From a checkpoint of a small image captioner.
Model: 64-pixel images, encoder patch size [4, 4], decoder width 256, decoder layers 6, decoder norm layernorm.
Training: soap at rate 0.0025, 9100 steps.
Data: trained on photos with spoken descriptions (Open Images, Localized Narratives), 203450 training examples, 4.3 epochs.
Rows from block 4 of the image encoder of a small image captioner, named by matrix and row number. Rows with one number belong to one neuron. Each number is 128 + 24 x the weight over its row's rms, rounded and kept within 0 to 255. All counts start at 0. Numbers have three digits each.
After each neuron's rows are labels from the 100 images, of 14976, where the neuron reaches its highest value: "colour at peak" is the nearest of a few named colours to the mean colour under the peak. Only what is clearly more common there than usual is listed. The data: photos with spoken descriptions (Open Images, Localized Narratives). In brackets: how many of the 100.
# fc1: MLP up (encoder.blocks.4.mlp.fc1.weight, 192x96), inputs 0-95
# fc2: MLP down (encoder.blocks.4.mlp.fc2.weight, 96x192, transposed), outputs 0-95

fc1.173:147153166128118138152127153137086177145150133124101143128106180110136091109148165126143148131120129155108103104124129080151127120105127188103113153171134152118141148102135136108112119139142099121140170102157152131089162131100111139165135151123149143098137157142123099108150188123177151134
fc2.173:129128122139146119116100105139131116132086111158132148102105126114113153125154112147062129116170127143137065166115114105146171125144132136139090157152128160175080170146097091148151129089158137126130117169141130116144091135138116105138142105135104138118124143096142147115107184139160092117
colour at peak: pink (26)

fc1.169:103159077129161112113142181151152090130136163151111111116160161098118105128118109124156136103131138124156110103097141130078157125087170172161131138112138159147116142123090116148083151148124148114167139103151099168130157126121090111123102117115097123117103149121130127107187123122125116133
fc2.169:113170139108086117118124095134126135151128143138099108096112104123156156151137110127104127113156178131154140103117118120169149125096157132155137127157117124102167155103124144122139110097104113088140116104137095095129124114073095148129131144143155104149130154116156082176121150204122120164
colour at peak: black (33)

fc1.34:133118074152117118145144132123094158094090101080122137129151102155158113123100107098142130158138137106138162136119131074108139139124117133127138148124103086081116111156142124102150167172093122106106110123122150139126121142101146102142134118147134091139161148139138126132129187175096067140
fc2.34:134136143126113146125132127130165110129141116105087130136106114119071133081080164106107107105108060134077097117119106175141096099117153118137092096135138117078084088105126110142137130112095137159115122166104106128140128096133131137156114141114103119127162132170163122141136104143143139125
colour at peak: black (90)

fc1.10:143133123149117130115129138140144135129104142126117130086161112120098112168114167138141104177101125141094143160124093093142129186105135154121147177125113097096157122101112137162149132120143171140130153092109139116137129144113119113098103109155142134136089125107088085120091192120102156087
fc2.10:108117137134102110158116119129097096143147139153101120118077126118161128111114079114066163105101108119153132132201128166127124153146114083103110070144152109115136138152147121093143146152098081126124134134127106124094090114130163122110123144094082119114152127110120121128106118144124116158
colour at peak: brown (60)

fc1.92:111138125158114146147154119110096138147124151087108105135125110119100125201107130112112128136130106124120162175128103126171154128143184132155105149121161180142136098158129117149158112144067100130146129099143128162136107114176115118134097123124143104133160163145131094130080153108136115150
fc2.92:178160144186133118114156210149128104161131127103133120100136097131106094113156139143122135115119121106138109106153121076134072130111112116118104112108128125100163141102098133128102155150139140139113137152082133120133165140117127141116121134117061112115100117113125111084157136105142124096
colour at peak: brown (72)

fc1.24:130151135159134137146100136106149100116146141154141139128142079096140123151148126169110129209131132088094068132088130154161135153138143120136108124141134116130123104184121122102122141143140118152175170120095138065114171085117152118120132156130129133124128116144100125142103122133101112114
fc2.24:128099163117103130100122107138114152113125133104094116149081117115109170179119127107157128097136121101130117126102141106141131118066159115124119140129113120101130148108095149099174131097086141105117112130138124145118156140077091133152136111143191112121134100145099143108113066134123160169
colour at peak: pink (35)

fc1.159:162095148109121124149106109133148133101091137163143112105110095130108160154145147120120109100186164118087121151111141150158105134126118122156137134127132084147120145133142151100129137117109068120119139116104158124097208121089097087106116092149138103121106153127099140092142124105142111105
fc2.159:090089106116101125107137067108082136148128139112083168131119118127105122093115158128129149160118116130093144128095127114149106140154151129135129105156140140145105111094124097168090093129118147100157094085135160095118143107144090129130099195119132124152138124114113133156113081135128097126
colour at peak: pink (39); white (29)

fc1.87:131124157101120149093104119108151144132143150138128191109122139141202110138140150105156066118147117098168148165145123120156103163134146142161135150120138117134104137105117117128151148160130117132130105100105101144151160181118125075188140089111097141132116124101141124134115133100134118112
fc2.87:106150179133139106165125101167104132128132126118113108147138093133105146153117142105115146124118160182122113133113121141120076125135145136138151154120190103131151124135143102092098100121127167132158096129120145139135135080141138148080144112116068114100108163152139170153098107125107165156
colour at peak: pink (37)

fc1.62:102169145113102140109132148103114063140124111127139130135119110178162164088170157116090120158128166159163119123148093144125156122145161185124100131149118093154142087156138126124127160168112139112173129116128124082139156122132161115155129143145159132105143134172139138129115100126125127142
fc2.62:138078133123131156116133147115111148102129129113178144120058187132121140129129138108126098108106116126118120174115091125126128131168115092109132110080137120132114177152160092113119100126153134134132134105156135116171129151123097129104130107135123089177136140067150123138135139077153118119
colour at peak: pink (36)

fc1.8:119133123115114141073081089123121161143127119174139128136140083131102120121105133095143144137130101123119080167174160136143126104111125091142120136159167129133181148117098143108142149153120149149129087090116111133163145129116154133081143126111102069137101108125153139155122136113124181117
fc2.8:143148122141114125148167134139109151100146126107127142080138101145107156120180113135119082110083131143132096110103121134145116130134136134121162120109106113126124110108122158160097175115097118127164149146124110112100143116131081128179128135135113143087106199118070108150155132132171127167
colour at peak: pink (37)

fc1.52:133110127156123146098085166148110125113093194124108126111161121122144162083128125103129170122126095177156144150114130106113149106123108131113119149118119153108136095172097140144100114142111102077127151109130126130128100174108109122152080143125124113083136139162135129129152120072088116129
fc2.52:163141114127141126128142116088152078110130132145117163109118098152148119163098119153099134127119153099080110148149111120159148127145120075151136183110098157150100111103121106097120144156101146094127092131103111134144079131096148124156128150102168137101146142130118130148067149128164124156
colour at peak: grey (60)

fc1.190:123114150159166101119111135159128146094139113142121097121121073130161155148116130141124089179129155081109124140073097127149144144099154113119088082116129157078114138152114135100100156118153127138139150149152125117154104136133093127166148089109147134130124153136122146131112131110135092064
fc2.190:130153073113147150153111089121116081123136111149163168079129147125097110125123119127178116136134144113157105177112152122119079140147123107158142157124130133103151120147124079129104118119141185119080150109143099114189135127145130168140138116118134133122161103131116137140147089123128128169
colour at peak: cyan (40)

fc1.117:154118128125112131118099117141092108139082136095165083101144116101156094124107134146156132152165131126139105143103108087100163152084108105136113158154125117094116169075166116175129131151132132112137142124135137130114140101119145112120099153119101099086156148154085119111083147120112087140
fc2.117:130112105106152126177101139119093132145122152134135110140064122130121112130077122144082100162101131119166106120111159166115122106119090133120160103153159117137082111176137121106157132122133133115132118117086135105126127177137142107145106133139169118143120131099169146194144145146117131089
colour at peak: brown (65)

fc1.80:093104112144108091118134119100151196099152115125110165124157121149124123127129133132166138160128138137132123135121133102114143125125162118149121200117120119146147144140101152099093109132112104148132112163192146137110116108104151080141117087144135147106159114128090099103089168108092128099
fc2.80:140095111133106118133105119115070105142125077134127124129122156103111113096103141134106125075107159187151128112177118115148151140139144116105136112184114085147123133120137084131092118104134139194123137109158090126129127139133091146091145137105093107136154106159109154138139109136139121162
colour at peak: grey (65)

fc1.174:113093152120105186118140110082136080131127137112126111113127165135142179109110147173142089137146133161097130148157110130122177127132130163138114109132090126125151163135101165130119150146113128128156125134141132137151160151152106103113142135088150085154109143165079112110149123085136082131
fc2.174:135103109146129151130128153133099119206155109114096096151101163149129152112146107155136130102155154114115151149129132124103114138144112158134131119119152151173144106148161106136146121176104106153134172115148119120143145143144115134147120101120132155160165118099144122118157087094130052171
colour at peak: white (38)

fc1.48:117144099075134122136122172159123158135105174140085107126115125105147111167086113098151101133116100114130142117096128114134159134096124135097166131147112100104116128119108074173098120098130138134145111100072131136125125069098164141110131128143114121128140087150158155116103125169122112108
fc2.48:172108133142142121167147110116118105131159133116098148146132164143120158092114105150068095115121125141105111128140163171119112139149136125154146122115164191173115109152136157153161133153081124132081123138149124106125146161136130099145153134125100094159173154102117094131121154116132114160
colour at peak: black (38)

fc1.138:117128098087118102157096061167100172132133146139154102121077106133125130097105121131134094092116150149152145145102124172122134136148136168151104128129142154127084146152115147120124120109094149131113111075133125142116171097154139166156120098153098097136144095114112093132122141144109155138
fc2.138:151127150147160109122147127160157111131137087131095129147152141135131149149133132105124091136132116117130156115135151140155161111134124112113129084105141094111149126161148087157116095162133100124138136143115111097127161111100179114194085132094155155148094080072103089105124097111127150132
colour at peak: brown (66)

fc1.47:135116115162118106135139136119075116091108097109120170143125136091117101131129112132125133117141105141118126164144125083110141160119147129110080107171181127133134128098151130139143129140138137142114186130189122119131186101133102131102108087117110147125094148163145118163147126097161146176
fc2.47:101160134098095169162113127099147115138132138114192181119143129149140142114108134174079139085112115107111091107077149143158110075165094140163128111118110132131115133132103131154128120107147147110132128109161142135125083136126114141144129143082138149137144175108151123155105145117155135147
colour at peak: white (43)

fc1.1:088131134127131134108160086114144100125149131111129100139087151119120162127104131090103055143141118094093109132140121102197135139090149135122141108110116131135156188104099144114147136145133169123139147117124107133148138104091111126091144110136114097111074142126129083133091121139126148105
fc2.1:102126154150079110146111154165142108138115127121165138128149123136178132107154115160122128093090108154125129111158154084104137088129128113131146182109130111181104147116158163119136147150111108129107151115133129147105168117150140191125117129141135147130156135129126137183143073158095107132
colour at peak: grey (63)

fc1.96:113097143178138129142136082144141101094175150171102125107097154144116133132171127111150113113149131144115140120120139167153172077156108137071107136102145126121148156157105091101105106117138169118120155122140126149139179135155130159108078125121148129132159140091136117122138149107104144136
fc2.96:112089155138114113118119152107159152161132081118115116162131117131125112076113115115112095145148122147172121127135117109125122103081158151095153160145111098113139134134105134132163113137122111124127129176130115137203101157131166132166134094131132150089116082102116142140117130148193145114
colour at peak: grey (61)

fc1.118:098113097106111061159134086075123122098113113112137164120101087129155094145103163112131079138099147132108094113107159124124132102107164150106114132124083124150126118163101144075140150143086131127133134141126120130167116115127172120128139080115121130164146117132134109142171133140149126108
fc2.118:120075115128163121167141122114119132134087113133118142134126145119174162172125136111105158116118108158146115138112122184077144109146108116138129141114138116125165169093166113147144075106161145089130157120147114129125116162090113102121113159143145136132160082112139167148080131143099123149
colour at peak: pink (25)

fc1.97:133099108111140105127107084112133112128144172190117105145135142110102126102120123100127170120104141141121051134141112116133154112084098102123125120166109150113157157125180154147136148109109107120117123122116168074148127095105107164093121095118160129123121140102147117148173140114143115148
fc2.97:166137156124117149123122143147155188096122110089127129127131102137174125101109130131086083129136137113112157156118138161161102130121133153131118109142166116134107133137087151166112135154148150111170144109124116163092104155139160111089150174108073134128148130144137101097105136084097155118
colour at peak: pink (25)

fc1.85:143110082110120165128174179125106122159135114147117188121119110126130123100150137120128081162099153133145125127115153110105126105128090174149139160155139136110142105153118100108162143132118100160162105128129145089122094120133069103143126157134116095089164115135105086123112163145133114147
fc2.85:108150120148137133133162119163111099114104136156133151133145126147114156147140120115107113117104160143100161113134105125135110125141132159109129163131146148133147103125110153120128159130187085063161151150149124116146122138089216142136121153085135149137128142112122198132116107146088120115
colour at peak: black (52)

fc1.20:120113105159125130123141127130079106111173124111124117110140083101133151146132121108105136126127100113155130168087123107119145103131133112150107127158135165173145134167130139125146126136129172113179194157170119138170159150071119123165128146131159161081123150143094136124108139125141097120
fc2.20:087172138106134139137125125134167082136100110167159117104131155188145109139157124100153132125112135121114127111096143156152141091137138139142143124118122148099125136110157125110144155121093095121122091137132136106149137140079111138083182124146102091174177092120155133118113144120101177137
colour at peak: white (31)

fc1.18:106126157137124127123103145173125113156121134173143099124131089115132151142118138150137098090126124150130140150138090085123164131099098144093127123165090137121132104132145122119185122143135124173138097150144119090140133091151124173105150067130150115162168091108116077142112166125104117116
fc2.18:144150104140143120103132166138169139146143146134129132150117141145116137097140120106163152141133140120125116102116162161086105142096117143163142111103126137165132203167078128097160084107128170115131113162119150170098126127115147111129119168116123086158126121165156155123159104154095106129
colour at peak: brown (65)

fc1.44:131113134154148176161142119151112130128138131105111101116105133079180130101157168137102100066113170087103143134108112129128127123158136161137123194117147123156144121153160143130124111138116090076135140150128119110150141125128134132118119084100149090086132124161144123139135142140153172155
fc2.44:148123147134097109138161147148142105126123125126148178118148100130118122118085121116110137169092120148165099117158102125126098169121124105103161134141133153118138111082075143132134152159157099189101127127162168132096150128122143088157132170170094133132094128091125126113115153096113104119
colour at peak: white (32); pink (26)

fc1.187:160074091114128159124120160121149159120145133151125074129145081124123134111120109132154150097089110129123093178132158098129132116137147136119118069103133132156146117142155141163147128137136157119147134128149105124123149181138160152174085120145099092164140111113100094150147120118132171125
fc2.187:140137112134142154127141074095113098152097096106119122135137141143129150162152108098130119130094152164144101105115148134111112145158118140125096170124110129112138140112110120143110145117128129151120140105076108139123091114136157067079118141087173124111133130126129113066138087134137052130
colour at peak: grey (69)

fc1.74:132107087147148137110119154167170117119137116122148129148114139145134136119128121139158123092151141127104141132141146124115131120145118137143157151061083106125143113119114134140114102119110101176148069112115123162137171117163099116121070121125177141128118117122107114049128137152178154109
fc2.74:116136136140092109124120118126102107129146123085121157134169136134127139094174133085111113141104096124152090102111135145173086076157138107151136096140125129150140163133132129101155057141145140162118120167136139138135130136151113161124127104131161131144135083188140145170168116110108137142
colour at peak: black (34)

fc1.63:133136119123175089069117103149100126120120161142116106122121093186152136132134135118115096150098089093111111114108128167138139161117128111152110181082133148148167122104096129109115116140116172164106142153139115113145100145113142112108109086134128165113092089117165099137121139096122142124
fc2.63:162125106141116141159153083104126150136173086119097119110125116105120136137156112125131095085151093149167107155108099099140160094121173118110142086122121116147127121169134109167114137137103108133116114142106153163144152135153112130121110106113139108131116110143123162137101116208100138178
colour at peak: grey (61)

fc1.145:109142072112176159141134176151115111160155147113074121130128129146099151141094143147140140154171136116127120126092095153127140118123103167100099099097137129122115105101107109163112101104120148126159140112166133140125139163125082103141082130092153167103132124122161097133149091128103138124
fc2.145:160141127103130120111137146096141112097132092115187109091125088121111178149137116099159135129124102128125125136104123158159138110106129109158122136106118110065110150104121075103125126130134129123134095140135133115141144101147142084157145077153140132092132153186131129154151152181165151124
colour at peak: black (45)

fc1.100:157116090115136158094101143101116160146154130145121113120135119124136130114128116122159174156161133123116137151139160108113144089155109168097148142153084108101171094135116153143119124115109111128110122126113153069118117150141147112135100130175112081163099122144132132174118136090082136070
fc2.100:116118134110132116145131125143154064128129079169092159126146148182122123116170125124151102086142122103123118098122157143103115135115140098133139156140099135097112132102147132104107135119147104102102135082134106146097158106147165145128096135128169095107158163120091103163092141101154158156
colour at peak: grey (67)

fc1.40:112104136156135082135127144152125138150158122205101124157106109154089133161139151126124140189135112120127139141116129093154127168105121133082128093103101139108162145122105139148105129158091172126155114126148117121175145166132116118083108132088120131111151159158138145087139124102128137116
fc2.40:114140127112110130130133144127121075121136070124126116110118124170154112083131118116100121088165121099139155139108102179086164098119134084138124139145119089159107123105138132127099118077156099114160154140102155157109117126120126161160147117132116113104125110104139114163090155114175169119
colour at peak: pink (32)

fc1.60:102120100134157147127119163135143103127145107107130112168094125138137124171148163099115146131107145125111137182102114123096131087151122141164106155151110132133106138127140170162113140124156125154128130108150100187139159130137094126148113063163109135134101081147135129118078125075102122112
fc2.60:138075142126058107152141091146129137084148124143139129158177156149136181122115124145132163075091116133116095162123123075114113128116109122113129130129135134129097117143113141148169139131105151146109074162133114122167100127114120127089111155120119127129099139127129127146168093140119094160
colour at peak: grey (67)

fc1.43:131099081145121133091128177142122130140131111134132116141110156117126125147117154177163078113109143159079125134110158113137100139157125119160144143129111105072143137158082125103088115140106200175127135153126145141086129138131130105138122156118109138120139144145138145160107131120158158178
fc2.43:109151135101118127161135099118164138133065159095135138130113121133136180153100126119107152138138152094111120098103116103129145138164137111145113109079168138097109133149122106070133088104119085117131176112113104160110157127172128131136147106101092147114128127169123140110105129120100170109
colour at peak: grey (71)

fc1.113:135149113137114145105148120137116135098143139132140109096108119076161097118141168094161136120127121148078106117126126145135150146118147104104123106117110088087112123136119156091094093142080119119112164132149131161074159165116196096114113097111086117167127134128110119099142150122136158136
fc2.113:166129119122144144157119146112099125160106094120126114162127116144120150123158167114084129164105138132102169114147127127125142136128124098096073144154177131138180139112122164107111136103151164100150135118096108104184106108150120082130158136142128153094145163173153135113128078145129129123
colour at peak: grey (61)

fc1.189:106132109129113099160134128131091132122094120128121169122105127101140189162118143168150121101116128079160102125106153127155168122128154117165101105176129107119118107170131140112141172129163167103115147148150109126157144130104137154132117127152113142107105185121157138116111132134178132181
fc2.189:136154133128169122109124154123142111135121161087144164142164164151135153072136124180121145109108123113118109123104160082133102076129132130170114134135133140123098165108101091077136113174142114114115122133138094153141131133135148111129112140134111115141165112174104163159110091107093159108
colour at peak: white (32); pink (27)

fc1.102:143118128123138153072126136133142089169101115128068131112095132157109153158110165172138105156124146137170113117134130110100162143105090076148117125088114120118136079115114169120151153149161147114127104160127147144163098104093149114134118106112106141130113093135112164139110146128113135166
fc2.102:096137090149101158127127153131124133122175132152133154122119103113136086135132089131124134138140135102155089149108116102135157119160128146168128135189154100164115158130090096127143131129057090117078121136126144143115116186111133151099105138147135108128148110135156113061131120114128127129
colour at peak: grey (62)

fc1.115:101129096190142172099114135146155079138128142109158121119114123149113125141125116095120124166142136148111114169103072151160143103130187116156096098152109092134146119115149172119148118144120131114149172098131139089149148130103086146158140135095133154139139140134163144134084125112147123124
fc2.115:120118142163081111151118167188072130097133094135128146115125122101108125128161149135104128133107119178146095113119137113124111119138091110124133134101119142115131159131115172100074164125102141097088155099110128115118138101118132119154160157110095098157092160131124073109124157115118127114
colour at peak: pink (40); white (32)

fc1.139:180167091140120126136078128123089130124123106125135154120112152080136145155113158130152167170132168155108129127129088133098142145149129127140119095145140145135097124113166124142108107115160110129141119118167185112157161127086123104095066115129117158121113119178146163134107126133128150141
fc2.139:135110083111108136183123159117139143120107098116117115146140148167114155088127117169107138099127113170110101134088151172190119144131119151141132150138135113127100164116089080112143113142163132121095096140140141152108112106151092161150156134117122092137164146119150141133090108107124164152
colour at peak: pink (33); white (27)

fc1.101:151094083111114106112120156138112137080157162126098148137104125106106167142112149147166102113187142129087105164078139102158107164176113129127142118123136136113113128114106105100110109123107159125127116154133129097072101156126113101111172096132132107134141136161140094153107150101132131135
fc2.101:095166120107084130153118112113095156133111102125086146109170166113131124130112146094124144135109172097120126103134112074148123123122107144114144130107172123051105168129125150102167140117151140115117115109127114138132129102182129139175139114085140161125090119139117146139150127134102128089
colour at peak: cyan (26)