Weights of a small image captioner.
Model: 7.87M parameters, 64-pixel images, encoder arch convformer, encoder norm rmsnorm, encoder activation quick_gelu, encoder patch size [4, 4], encoder depths [4, 7, 4], decoder width 256, decoder norm layernorm, decoder activation geglu.
Rows from block 12 of the image encoder of a small image captioner, named by matrix and row number. Rows with one number belong to one neuron. Each number is 500 + 50 x the weight over its row's rms, rounded and kept within 0 to 999. All counts start at 0. Numbers have three digits each.
After each neuron's rows are labels from the 100 images, of 14976, where the neuron reaches its highest value: "strongest on" is what is common among them; "patch colour" is the nearest of a few named colours to the mean colour under the peak. Only what is clearly more common there than usual is listed. The data: photos with spoken descriptions (Open Images, Localized Narratives).
# fc1: MLP up (encoder.blocks.12.mlp.fc1.weight, 384x192), inputs 144-191
# fc2: MLP down (encoder.blocks.12.mlp.fc2.weight, 192x384, transposed), outputs 144-191

fc1.241:433586442521490414554416506445506472537437459470518494558558488464534419453494527620514532628458559581563484454465510551561617539506461457545470
fc2.241:507493481451583559481495467380466553550416604437476458575557430466450452465515513488533530560514510563534531440520551487489491625520493504523468
strongest on: text has "sky"
patch colour: blue; cyan

fc1.350:470575549427440482471585511448494615520447460589502488508468489426553457453489470436530587489406472498516622535446443472517505470464529520463476
fc2.350:504559485553502527446473479547486501549486473484546577597561529485520512476466471546482502548377491505561513489501415420465527459532537576578556
strongest on: text has "sky"; text has "buildings"
patch colour: pink

fc1.181:478476577498464492616471456465448482564522535401444519541491532477469491512409451488521461473546467550496480473504516461617443545459563564432512
fc2.181:468484613442513539508507551480594467591467546401484534561471482487482476484518435452405604491439494389501505529583483530507498476485453536539519
strongest on: text has "sky"; text has "trees"; text has "top"; text has "clouds"
patch colour: white

fc1.176:479535523563578500462510540430424493480472531473423532531559449475553435504429430526432532441402440621505425544469495447537565605512451555454493
fc2.176:543393435563470481465578469551505420481447465488507526534448507450485600423438464509445457528582497425527476525410469564467526533442483480576371
strongest on: text has "two"
patch colour: blue

fc1.47:466493581535479480437478398504434529518475486557432562523430569530569460484487442503484472550560574500415483595562495484460579531432448434487476
fc2.47:505445506552558461472528402556569463467491429504484392603508404528413513469455571421590544433468516495583455532473549529481469521449521474529512
strongest on: text has "trees"; text has "sky"; text has "buildings"; text has "road"
patch colour: white

fc1.42:436499479470367517448494439517506571541402622601607516432411521445640513569443479463486493482494539476565532545544501461472498505483482630542390
fc2.42:584385606535475558431539475494517493514447504559433553431517539488562540485526534512489412383474440485659465597472566516550560442527454525527443
strongest on: text has "trees"; text has "car"; text has "road"; text has "cars"
patch colour: brown

fc1.111:655507447520609331533505510497549564386548603438504450446471428439469529504406534503490492452469490524460599543496544535477486411480422499467481
fc2.111:528536488486487443561555451420521479525520457579588540502443534453521489509423581522535459483495551550518525425538544560505518547493562585522478
strongest on: text has "wearing"
patch colour: pink

fc1.50:558501545548483395653551550552452468465456462565502542562515420424443496516471531476520641495479535521513476475505501487463501471499467494482453
fc2.50:495462548499503423608519526435476513411436483532531491559546354544490570520489501478559529444412489504571502441514412599492544534464452509561520
strongest on: text has "text"
patch colour: pink

fc1.185:514490536454457518524483475493425497504449427470535548528538477530472482491430442495453551387470487566470414553495537557542445445491424483566494
fc2.185:500473526460491478603532420456490465479459464501503621401577430499571550486414465468509532598498440444538546538480489473509473574453547488366512
strongest on: text has "road"; text has "trees"; text has "sky"; text has "buildings"
patch colour: grey

fc1.123:493481550503492519522475486583455583532566475527517582537492442587554499480592541520407544591498527505488515526521591555507462537531608469538537
fc2.123:461493460522562430475495564570509467638513485577549454591583574467486490485461514490461384466457481453530519502524465388394529483498433502506479
strongest on: text has "sky"; text has "buildings"; text has "road"
patch colour: white; pink

fc1.126:497520508459545521430520578483514501450537533485491583474583444411489509577530525474480471553409543527462466490480551467407442534384448592500522
fc2.126:487437578392504397518454558538568493526521501525563489515491521601523464493505491483518461576463479578555559552533638471519428506429445467535541
strongest on: text has "text"; text has "poster"; text has "written"
patch colour: pink; white

fc1.133:377493493525535450463454543520522504511473467532505482452427498535407558576494561520489456495512497451471528584555471463509434529408513508516516
fc2.133:488569503450520514523485482489485535454474566423492547554388447421454510470541487464474487493534421438498528449475437550550551508484529456548477
strongest on: text has "black"; text has "white"
patch colour: pink

fc1.210:476497555521537417514450493523492460479563515498503520515454535523501503469438511437467485557459595444530373594594543538509600544438479582503548
fc2.210:444555557592522435434464523549482424466553568591443532433478538561509445488583545427479509531543499549517498566417497502493422502453487430505436
strongest on: text has "trees"; text has "sky"; text has "buildings"; text has "people"
patch colour: white; pink

fc1.363:496482489572529442489423438563428408498528533447416587442394485413438484518463511652550527486514486424436462482550529515430533491455408491398511
fc2.363:442460530478493513629532540456533476562617483531526520537479503464527499445485522451459566596490625499538441554594541539478477448587493469524494
strongest on: text has "text"
patch colour: pink

fc1.63:463407527530442549590432470500509506481538406552370547486474428441430483482468554413615486541446502485409539392506520509443460497453414508521512
fc2.63:464519503433534452468520529504552402546456516499513515545560414501522480536482502444470501500536580494517451513586529405477436412433446512392442
strongest on: text has "text"; text has "written"; text has "poster"; text has "paper"
patch colour: white; pink

fc1.35:505594462484456549440492430533466526488530511468491595475474507546507532533472451509403564426519517461521562509454477476409506471435554548497412
fc2.35:455501537524493488532537534541494529509425601572551514526389506480463602468469522472576491478471460571488464518546569501532524377462551455486587
strongest on: text has "white"; text has "color"
patch colour: white; pink

fc1.298:504531505532563487438453523444511595512465452450478450426524534487445452445561423465403469587507501486448394462535478462549500449456545427544409
fc2.298:508522499516500490546541495517490508531441546518564532558516539524580563473473487412453572515555439512586455479435506506472459631421491452496541
strongest on: text has "trees"; text has "plants"
patch colour: brown

fc1.112:447522489527536551480535538457490496486478478531561472522437474446474440536589488512492485488493539476532480464481464489434462531581506484397451
fc2.112:487520527483483497541463439439478624395530518502630497489408524435519518536531470537479532518514506441457521384560516507491485475553497499506458
strongest on: text has "text"
patch colour: pink

fc1.349:416541531447462553534476480510537438586557477508552478534495542526539584453543469505440452450453570566494473531512485510416428499436551494461534
fc2.349:438553512538443548545541508507465437445494527480543433539461438580542483470392483464466502512480430522596530498481475509480480357487543447467567
strongest on: text has "white"; text has "color"; text has "text"
patch colour: white

fc1.43:438515490466460431533526549484499540560503553582553487529520587507594471462453534536538465519559517520567484495577559537437428433513507497499519
fc2.43:450503552471513471447500493566508477590495450573554543516520535496476462515595424497479562461391547488446516461525587498460469457477482547478540
strongest on: text has "sky"; text has "trees"; text has "buildings"; text has "water"
patch colour: black

fc1.357:478552494497567547430460506453535561487461464460466537597508519434563445617474443413479538522453472574521497520515486481497562422535438534474425
fc2.357:463507493497527467513572528542588516571576526498512608495549495465525485513477510468463563498447516536570622529499551510538536512520471488525532
strongest on: text has "water"
patch colour: cyan

fc1.300:427476582452448550569498474436523522539476477464524504517471591498599445485480461426555514478532526528599463412515475387478597508597392485511511
fc2.300:498492527557563479541531527454455507452507512485586557465528459506498412500589489424438553568516482418474491434518466473443381484617432450457492
strongest on: text has "road"
patch colour: grey

fc1.56:514487517455532476504513410474501484440524569500527480525486514419538579373500569547513465539556441548565472479479571528406565531510485455523438
fc2.56:518598465501504464571447470527481526498536507545535435512512499570470494464468537468498522574474427538503550545358443459457465474539482465567466
strongest on: text has "standing"; text has "guitar"; text has "playing"; text has "man"
patch colour: black; blue

fc1.158:524500478541473579594518536462536494520528527537518466541485496372534435518431478445545541528455463501533569467509546503523475468510480474447383
fc2.158:478467445526503478529541424430489462576505466449463489584565459553547505437464477521484443524501442562612451547457492522466558536479496433533475
strongest on: text has "holding"; text has "wearing"
patch colour: pink

fc1.6:421473431473471550431512436466466495493553557449541516483513469520471551554504601618454441483523442433496438474422570537443471483503516553444470
fc2.6:526526547507454465499524525497458513518521514526527542511533459495529575545563479474415559482456606468543436447536466468436526550566483546531538
strongest on: text has "people"; text has "buildings"
patch colour: brown

fc1.101:573529441541450588432472645441502568522536438417483562491499487494567521505391420527445502480469479528520478553603519555506506620489498477575524
fc2.101:524578438475553526475462562579542522510506429566501625480581509512610556491561553499487500529555492470484532473425524508534463506459515530531488
strongest on: text has "sky"; text has "trees"
patch colour: black

fc1.378:478437486628515469543587511458502453507503537453456516495497514488544573464513574429445516484451456508517449462413558577553547509602504400500496
fc2.378:499578473513533541578466474535451487519477444545522526588473436438478521591417468506507491436492553508465573554405546496603513596553429496526510
strongest on: text has "wall"; text has "wearing"
patch colour: pink

fc1.96:471485529550475495602512514453495554452491549513512525515492521453503584561340514572552528450447541512519447524499427485477491409490611553346553
fc2.96:535505501568540628452502483466482490515447500475443512450469542529452568449476524495480514497395463487443536534419547458445514443550560574499659
strongest on: text has "white"
patch colour: white

fc1.359:521457474525570479392503498438425510571526451494572537419557490475497549567425563519460339553568560534548510568522469495541516452511572483429423
fc2.359:494545494428476510537429504484525421551461505538591535501573423484553537610402503513587513563508551590422480527505482434645475537546540502575462
strongest on: text has "sky"; text has "water"; text has "ground"; text has "grass"
patch colour: grey

fc1.49:461591502525446517491497376546548509474501558492467458454534535556442460481328453459532504566508608452545474555484492491415448464427543496523551
fc2.49:488456415480529488567483506506470503499398586538455520485570572577464518512482470495528507453395490472492367468485455506454504462444571555399533
strongest on: text has "white"
patch colour: white